From a checkpoint of a small image VQ-VAE.
Model: 32-pixel images, encoder arch mlp_mixer, encoder num experts 4, encoder layers 12, encoder width 256, decoder activation gelu, decoder widths [32, 32, 64, 128].
Training: muon at rate 0.0051, 6400 steps, batches of 64.
Data: trained on photos with spoken descriptions (Open Images, Localized Narratives), 203450 training examples.
Rows from block 6 of the decoder, named by matrix and row number. Rows with one number belong to one channel. Each number is 128 + 24 x the weight over the matrix's rms, rounded and kept within 0 to 255. All counts start at 0. Numbers have three digits each.
# convs0: first 3x3 conv (decoder.decb.1.1.convs.0.weight, 32x32x3x3), inputs 21-27, a 3x3 kernel for each
# convs1: second 3x3 conv (decoder.decb.1.1.convs.1.weight, 32x32x3x3, transposed), outputs 21-27, a 3x3 kernel for each
convs0.0:142079134146130169136107148105112112110129125126131126127165148107144130106120123152106122166128142166145147126158113135149126151197138134133136134100128173113170161115151145137100160103138
convs1.0:099090117144089150092108137120137119138136138133110137133178129156138157147104147122157121126116128135160147117158115120145122135137131154176140120157114099143123128085141113100131140094135
convs0.1:126125145132190166130129152097111118119143163111153129094136131134107126079122129140141125126154123148135146152133143108186126111149102158104149116132119120099129139107189053124114120121176
convs1.1:124140127168123160117146137143117138142173157142132158134155111102099126122142118155140119124115115119128114157144146115152112129163146125108140104160107110100135138104158127109149143129130
convs0.2:137128148142147154105124106098123109165139149150113124086118129128086198107115164136161097178134116149115134138079144158087149128098138116142122085172113105129139152107135161121144139074145
convs1.2:152120152109114116074104099165153187143140152103125118147134164149122152153142127145147115145122135150098154112170127138131154120122135115069112121146133139131161128137126138144147109097114
convs0.3:097137101150178130130132116148170113198212159100128132138119107112111104107095118121144120142178121128146129117124136100153110153149146107106132087115109070095113087111107107129109114124114
convs1.3:141121128097132094092121086121126131139155176184172191148134176154117152178127128147118131142141117146169147109156098099115110092098133095154121113105092111097126113106145134163162074146140
convs0.4:115106108142130150123127140081100094111138127109134116138125138129123146128087132127137082124112130138114114106102131092117127080087110147128113148146120158150136065157133136173164099190116
convs1.4:136137150143173092128133121169136139142105141142125134158137116154130127168137143125108079102119116127098130169147158174125118202143161167119107170142140149139120073148106119166106129130124
convs0.5:151142136154147137115139104119140101125143133151153135102104100093088106127092125135170114143110162098133110118125118139149145094126107153094143136159113173117151130135118129141115098134115
convs1.5:154169158127168149176133172157169149135113119108074089133127105097097074122098101129111115134114110121143118147183148114115099144114161132121127136138125141156158143127146136127131097153111
convs0.6:127127149116156134127132154134079138081113162088092149124108156140119112129089132185122140137117137157139138147116128123105137153099095152133151139113158156142159118114115082150120126142147
convs1.6:095116088133137111097142113139136104110108121127129134138125115102120124101118101110142115120164133124142120104141126119144129097142131104105118120133132112120137133139137124141134170189179
convs0.7:123126105124109122121086099116115120139135122109097138138138121157139127141130112107102109122132153107155144162110128188141122140116079144114129129112124175111150125132129111183168098128133
convs1.7:135149131143112153137143138126091119137084102133104152138118096151136122131136126139131147133144125149145150126162141141111108131137102143117123148140106139111127135121120115126141129125112
convs0.8:107138098131139132109142088147135139127088128127064113120141118114191138117123123096130142130130150134082149147118107160107113165139131118146114162123134158135134129181117115141121090100111
convs1.8:135112105119166092111121088152167135075176117129150090135113139115109118082080103088149126129149132156093144121147129118099137151122126115102102164109127118125109094153098108137107119151121
convs0.9:099149125150173164094129116130064128151124128126121109116118153103119113091132118114143148117107119101102105134157142138157180123117134121152105136119104127141109143102136125180128104101077
convs1.9:140096114101109109115094113188173208150185171169180149161129141134139115100115113142099126153131114149117094128127168135112161115158155136112125137105095127122125109155118133109109094094126
convs0.10:115163092145185129169183170153113130114155126110140110127111104141156112132173133154121187130151132110127122135166108136147123140142130155125137134139137100098133106142117120142130125114132
convs1.10:138091111131091099128096122078150093104144090139162096180110135204143167178176175175122177142093137119121126133124114105135109125183129143134102149152113155105143141139127142128141104093117
convs0.11:102138138100132153098133126120139120111152118113136143095117091081115104113133132134135144153146123131152134145123123116118153120127133108121107181120109104179091162122107158151118137172113
convs1.11:108118150088132138098125156133111126137164155168156145135103138138127143127130143152112136176136098138146127117116162123136156170155159089123141147101111138132132143126107152149137141156124
convs0.12:146149154143160126131142127099076105127106096085092103146080113149083128124115108120147137100110109101127133117157075091137108121180078127105121137077117129108121117115127130090151117135154
convs1.12:146131139126158131135135146137177161152151128118171143132148119117131125096102104121119143125105124122121156110114141119138123155149147081141074138108103110133087136092138111104128149127137
convs0.13:132170100149153115146132119173130108097072132086121180153128105146066134127132131138151117131103127104147107074128113106128145124124146159144124111134140144140161115088136112156125095135109
convs1.13:128132133124143113129127139095142054155138050093072083132143104103142108118120156131130185108134135117119129176089122149116097115155114148152137167152147155147146146139141121109127155128136
convs0.14:119110128133142130133144133141127126140139141131144133096126133148149146109132130148108092128142119120117100123167092123158148146159136127160145169151144104159137116132118118133078120137134
convs1.14:074123154098110117107113127166151121153174139123123104124125141105128117129099100142144106148142100137156131104139118131097134114115122099088114134072066103075132112128140098152135087124162
convs0.15:143138147138158165089116094121127109115124121123120120099131098144148095111180108131092120152109144099119118121175105101137085136102099161125140130168115143160149109141149115211160108113133
convs1.15:143214123172147146102135126107127122128127113124096116151188173143197161102181145145131152117103084128182133129112109100180163128131142181111118106098100142134122122108129112107115122093113
convs0.16:121153116153119158139154149131147113146150129120104124125153138113124130122124130134108102114107092143092112145174110111102122128104106161119153163168144144120136140102151153133129118111086
convs1.16:154121165087098134162130163136175112125139113135125120107153112103137092121109123146113135145100083135135118128110106138162107117146147130121119153124113151160143156106161165106143148141136
convs0.17:124143123159158135111133123138143156126124129135132139129165149132147138107145133134134125128147114161117129139095126119148117144129116139116110174124120140120099138177127118177124116098123
convs1.17:150148117159188144143164112116105142104085108138126123100081104122103133112105122135127141143123131157112128153136146184146165134121120158131141121191111169136159141164152158143146126160145
convs0.18:164145107158148104142128108201104084227140035171145102140128092154116107115132108106123152142147129112144119121130131092144172109118143143114101173149109130116131137142133133137125138124117
convs1.18:128121152131088149135089065101132100102146102080134095117130142130158112121156144120144160101149141091114130104126124090097133136101107068115122114148152130107114120100138084120129147125133
convs0.19:135129147141129099127126134102101128078083136138139165121199121139107145118169137115116147135122117126117151154121124099132133120114123140138166134128094113129128118086118131138099119135128
convs1.19:120116128179105158116155138129136126123132149141123148103138100115087140127147126105121112130127141109099120120171133146161150149126129144111170131164106096085132146142139141148130119118118
convs0.20:119143127130136134112108128141121124151134136099116115148156152132139127107101113117075090119114099160189174144119145112100144123119112114116089128123133149121153143141137138136153118152145
convs1.20:149158162163132130141117134129148152107127146092087102130136113133127114135120136097100118137139151168147146109137109155140120099058083139146120130118101167141130134141138115143140096124109
convs0.21:131125145129124152111114123141150163155159152117133146110110123115130125155137134128119108162131144152120142127151157141129142163154149125144128153142157132167126151095149113091120125163151
convs1.21:073114093103145121106110091108083105110120123127116123123147119134141140136136165163114157132091107136146138147122120156154150117151088128139134120129100105139102144091103131133108089130083
convs0.22:124114141135133133131098133172136154130116152151124131172108136143115131136075107110113102149109156122148137135123081192141152138147119155148102170143124128151112144146178092087106106164121
convs1.22:098100106074110081119146111124121113127160167106150141117164110098132130071169118100150133058139128105162128141106127176142167161132128106091089137073106131123102119120108121121134116155150
convs0.23:100136092121151115146155126118109115141136131144122119138111125161180141155118128102118127146121200126148156162140144158095134125156119122116129097161121097136105126114114166109142096185099
convs1.23:128155127122159116108165107146136153157144142135138147145120112119092111120116101134181149182165161168142178111101117164116148170104162128130120116149127128156128080125112123120129132127145
convs0.24:132210139115151139128165124105122125100098083114134127123129142117152149120119130089151095135131134096132123110159139116122133139104122117177140132176140092163138109144145115064126102097097
convs1.24:124137108126139103134110116109165143132188124136149136125112106133142111091102110121070129145088132105108113129113141103104103102127124128114111143127064139118105169099139164064139170110139
convs0.25:140121151134095156137136139125142122120093090121143124152125159155126142157144154128133117170114139111109113101106096125120117147128123117100120102088092138138165175141101141106106136139122
convs1.25:130137115147181115110153094106081116124101116120122124150128099135103117133127142113120098120111106111118106130145114130130111109128079112157108136165152137154136146125162122127141166173133
convs0.26:118085110142138121166166136126146128133150133136117123128133120140126123133119126125115113155154137114134105124106108098119114107124122116097113120158131122124112136124149105125109142142139
convs1.26:133131103169128118141122113143136119120144120088084105106155126111123155114115136105125158138093141139117110131116099130097069139102130149133150133134092156102134082089117112105103105102102
convs0.27:161162133129126106121116096095108116133101106103069036140102115122092105138096115093143138138191195143202181141163139134157124124162144098129114117143127125146159121143144148172156122156131
convs1.27:116133170115138155111106120137138124098117089136124128127135126134107132103113112108117095088067078109110121068096078097136121112118124138144123148132157115123121126107117120117134115104113
convs0.28:127140116121173142120155139116098123143109148131097131126136139133139156099124124140103129140123128170137150162104168125101111121091111147115097162129114123115110099146114118132130109118130
convs1.28:102119120145131116209180157124109113133113115110124119111090117158157163124144138103112087112111123106109095111108104113099116159126148107160116141174138146169140143134132149171124156170146
convs0.29:145134130132146124140106145157142152120121144142129166122132125159124158122139128119108129111129098127134134111119088111093117089134091123155124159086154097128105139138110151151147128170135
convs1.29:134105141131177159143153175117092105085046092098073083137122145129135130116080122133140160125153138122121110145116112099126102119120115135198110188165142159186123148103129129090118127132139
convs0.30:136116158117136125138106160094139084142175137102139115137120116144187142144134130123115123140132140115144123115126105120142117125129136131133118146161145129183125149137162142166154113148120
convs1.30:152142150152151140139127142134133125100111118135129134100108113112150131112113119117136126139145132105127123136137127111118107152155147119174135168152158123175137103104108128110133129116125
convs0.31:134108134134130115147129130126168145156196158157194145106077088092129073106075072081145103123167158116161119141167121135129097116110118106133105132116165145143137090126057139112131155145152
convs1.31:092079092119153138123124120114163100122161117105128099151146153160131174133111142155122137159124167155127142067119113098113125097159102085144074136103137128110108152072138185144178135129139