{"model": "image VQ-VAE", "dataset": "photos with spoken descriptions (Open Images, Localized Narratives)", "train_examples": 203450, "image_size": 32, "crop_scale_min": 1, "horizontal_flip": true, "translate": 0.06, "rotation_deg": 10, "bottleneck": "vq", "downsampling_factor": 8, "encoder_arch": "mlp_mixer", "encoder_norm": "layernorm", "encoder_norm_position": "sandwich", "encoder_activation": "gelu", "encoder_parallel_block": false, "encoder_inner_norm": false, "encoder_moe": "expert_choice", "encoder_drop_path": 0.15, "encoder_num_experts": 4, "encoder_moe_every": 1, "encoder_expert_mlp_ratio": 0.5, "encoder_experts_per_token": 2, "encoder_shared_expert": true, "encoder_patch_size": [8, 8], "encoder_conv_stem": false, "encoder_layers": 12, "encoder_width": 256, "loss": "l1", "latent_channels": 4, "decoder_norm": "groupnorm", "decoder_activation": "gelu", "decoder_weight_standardization": false, "decoder_widths": [32, 32, 64, 128], "decoder_blocks_per_level": 3, "decoder_block": "basic", "decoder_attention": false, "decoder_upsampling": "transposed_conv", "codebook_size": 256, "residual_init": "none", "optimizer": "muon", "muon_scale": "match_rms_adamw", "learning_rate": 0.0051, "momentum": 0.85, "nesterov": false, "orthogonalizer": "newton_schulz_5", "adamw_lr_other_params": 0.0017, "max_grad_norm": 0.5, "gradient_centralization": true, "cautious_weight_decay": true, "max_steps": 6400, "batch_size": 64, "epochs": 2.0, "lr_schedule": "linear", "final_lr_fraction": 0, "warmup_steps": 120, "weight_decay": 0.2, "adamw_weight_decay_other_params": 0.05}
Rows from block 3 of the decoder of a small image VQ-VAE, named by matrix and row number. Rows with one number belong to one channel. Each number is 500 + 40 x the weight over its row's rms, rounded and kept within 0 to 999. All counts start at 0. Numbers have three digits each.
After each channel's rows are labels from the 100 images, of 14976, where the channel reaches its highest value: "responds to" is what is common among them. Only what is clearly more common there than usual is listed. The data: photos with spoken descriptions (Open Images, Localized Narratives). In brackets: how many of the 100, against the usual share in percent.
# convs0: first 3x3 conv (decoder.decb.0.1.convs.0.weight, 64x64x3x3, each kernel summed), inputs 0-63
# convs1: second 3x3 conv (decoder.decb.0.1.convs.1.weight, 64x64x3x3, transposed, each kernel summed), outputs 0-63

convs0.52:431513467523499504491522429547469443494463537571512483511458467576526543509474495471536483442477513496427412533495570586488503466560517532475487524481498485499499420547488499504511473603518542
convs1.52:537469523426497440544473484543495558507565468441561571498448421458526438503499481540469498505472484468510549528545514498505555570546543511513531577485551536582492550513495559499456521506509515
responds to: text has "sky" (64 vs 24.7); text has "buildings" (33 vs 11.1); text has "water" (28 vs 8.1)

convs0.56:592427490533522518571414476524523530576513499480554494463564467453533511446469480491531516496470479544486485580451522529478452455446524541451504526553400511495458476503525537493452500489515488
convs1.56:497539513453558454492505516448535541499510528484520594471453491528551422487562447531486498536499455544438524449510557512483517506517467488500514595453573467556461495505497507537567572479537554
responds to: text has "grass" (29 vs 10.1)

convs0.43:535536473555530475535486479498565513552490511507486464493514527421484501448464436525539503450537494548497460496435580497490609519454525595434542483513449476536449423483495471472514513491529472
convs1.43:500490481420503512525499500440503514455527458523530558510424535480551487515566507526454501542483495486460601488455549444509475487426470515483490555468520513577497441575481572583498498497522539
responds to: text has "grass" (34 vs 10.1)

convs0.61:498507521497536431470552493477599555499487571445504495476491508519487519450591485508501422573522481527491464579470544493450475487497545482521454472470498551460535559415462468509539500446507464
convs1.61:462499548510414559483531501466529504501605497497417506522493492503530503432487501521562550470507499501520576485514482483539519481434500549394543515520470496421502441525497469438487454513472445
responds to: text has "table" (30 vs 12.8)

convs0.63:527493592488485457429520565548466516484572487450437481508466478462484536507521492435565529534524487598492399477460531533558471455503495539466560467531484527480468539490471529476505542464503471
convs1.63:442474455475499515472515470518460516523377529556531445433549504473472519510450507435485464509526567442475510514482488487414559535475466528581488508536500537504465559443499536557470483494499450
responds to: text has "sky" (60 vs 24.7)

convs0.33:547446551457547503493449606528532476533531455472459532563530530513513454496496515533488531552444529515445497472521524459425476475559491535438511436566460467484483472563446524512500518480503422
convs1.33:506466515514594467514509575481491511454537473540447496498422485466560497428491542518588498489482505506478479487493537527436476515585501501599436513455595550537503511465463484526526513503507507
responds to: text has "sky" (53 vs 24.7)

convs0.24:534433533454539480522499423496538494473539506481515516501482472590479409527486484611506497515463495511518443555475532463485443542561493525394509486484499531526448481528551517433538541497509503
convs1.24:524595438512505603451426516489506467562402456527538457518506491470456521538560510467495468462476500470502493474515468594477543475514514463571522489505556527538537477508505478550481467482549496
responds to: text has "sky" (55 vs 24.7)

convs0.36:523460512506534504493493405563624505460464532517566488462543491474483517554460503500422563523530472522491522525481464496517509408450549534486446534514443535462490511553509472458469524529480442
convs1.36:495465470552474517500456436492422505444565534490545496503460509505549535480543506415500463502459470403532529535497454542532455447534514494520474521538446407468497532493527492495552498482461596
responds to: text has "sky" (69 vs 24.7); text has "trees" (55 vs 27.5); text has "grass" (26 vs 10.1)

convs0.44:428529540536472496517475528485598576448558500502516512469489431471450491487537542520473502571472532543452414549532551442459554541495493475525454559484471465501462558470538493498491448492465477
convs1.44:484523485468506564479519522480452508476504546469497417617440501451548467576409571520479477452459513452474480527464442518445480457489518488506507443474521546497525499582478541507489542513504520
responds to: text has "sky" (63 vs 24.7)

convs0.29:575417472481528548515490474451557497551450563439518538493550534519485524491485411471504508508537508528506470445452506451504483430527539482443491509546624518501501539468458511495522525457523450
convs1.29:492515559455478530490466561466535544492534468487478479477555481521453523477532605494459483495481456528438570481489551515503496432468579521482490460493384507524508428565538486458444529485508481
responds to: text has "blue" (25 vs 4.8)

convs0.54:485472492501451493510399474517534530490499505487551494431564491465491473532487448545440489617458506474566511502537541441507541478547516486513491496529463501503433536530545471547414581477523471
convs1.54:455534550461538557521490496524471524521487580509479389465433554541418493537458477489451467508519504532450511546484539531456459500527561439559558502532539498474527485495490505498457431512557544
responds to: text has "sky" (50 vs 24.7)

convs0.48:527496456458486498568465436519573477509431503564529514468519503473499492492489432479510556452514450517505524443508598539429581539511522561498481537579471508501430458450496518499479510495438516
convs1.48:503538452492595482502463512487500557430513517485533550513470450476531459511538497509499477531456508530454480447517565471478510494460461492506514565467569471608517531483478462575563542502585555
responds to: text has "grass" (36 vs 10.1)

convs0.59:491495524494478532481475507484556497461452516568505472458530469497494471538541475480426530463482574391462562490611462415475460513488514517510447498498553452529570518481540475551489557505505510
convs1.59:504547518521553497454493553511502479502475447537499472522528527504480515532480517506512512505488535533507460455454520513417610507452468507485506451449441533482480592439440506615500446547509432
responds to: text has "sitting" (32 vs 14.4)

convs0.11:536452453496543532496486530496569494509472469479517485500579522507499475463456501545501486453465611504489442468484505466464475406551475521554501431507617536519487465493506540554502515508510419
convs1.11:498495581463523463539505509518457459506578482495515481468562436509481487517474571588471487525517490614491502487473532474534505499509501496461541433549428479539459497581567467499489558520455474
responds to: text has "sky" (57 vs 24.7)

convs0.40:478454531505482521476494514439480484477491454490458508486489480572532462480492547482489497503533578519456567432559502507387499507535513460525490459481548531558535543452394505545547512479590504
convs1.40:501556432481500513474477507558534527497447507500500486534482475450432422595548574524514514510525454507457535504490475452479560482476538505512494433498455434458488509566487506536392474549539528
responds to: text has "white" (30 vs 12)

convs0.13:520507519524442538520424451534498486507506504482534552515499450516483514496484458484523534582473447479542500522521512530475496436506510430545430546518422491615434463584515492499454547502527442
convs1.13:544523450507521538446563496509539551616531504520504519469532515521411508504543491504498503459449533547477524494533529589550491513535532532500528475549499435428523481467558486444545487429500556
responds to: text has "sky" (59 vs 24.7); text has "buildings" (30 vs 11.1)

convs0.0:496442506515557524571475487539519509532546478436535528478537479479524506500451464532515529486498410546480494511452504533574550487466505570436573517522524403496451440456450503465577464507478504
convs1.0:428528505505411529546525531476447471511487494395445496473492509493469475482436521497461490537530493521482539420529507417583438489515454504495531483524460497542530476547530441422508539543493538
responds to: text has "sky" (76 vs 24.7); text has "trees" (57 vs 27.5); text has "buildings" (30 vs 11.1)

convs0.49:403538506567533525509458484557565518459439492455519486502562497524485491448510523459470496490576516518548574499523449507569542404473531463474482484549477587496450472476516505479509504442478487
convs1.49:434458473515499545469601500547471519547470527557576489540440443471526478600516476501499477524471509562520441552507482413508505441459488497554515540523448518578515514496506494474535497495492540
responds to: text has "sky" (57 vs 24.7); text has "building" (25 vs 8.7)

convs0.22:428484467472548479552492456533562552565464537497490463453543527448505493456500480490465492535474453541499460548525496551503453506509493540496568579490537499447578421510518448438543548453459528
convs1.22:467547502500492462569545518466572456504470513510510448516547482457433517567436466530482465500538507475535544492483502500489485494428487532541387521517424529457447499494543519491463462517474392
responds to: text has "people" (45 vs 21.5)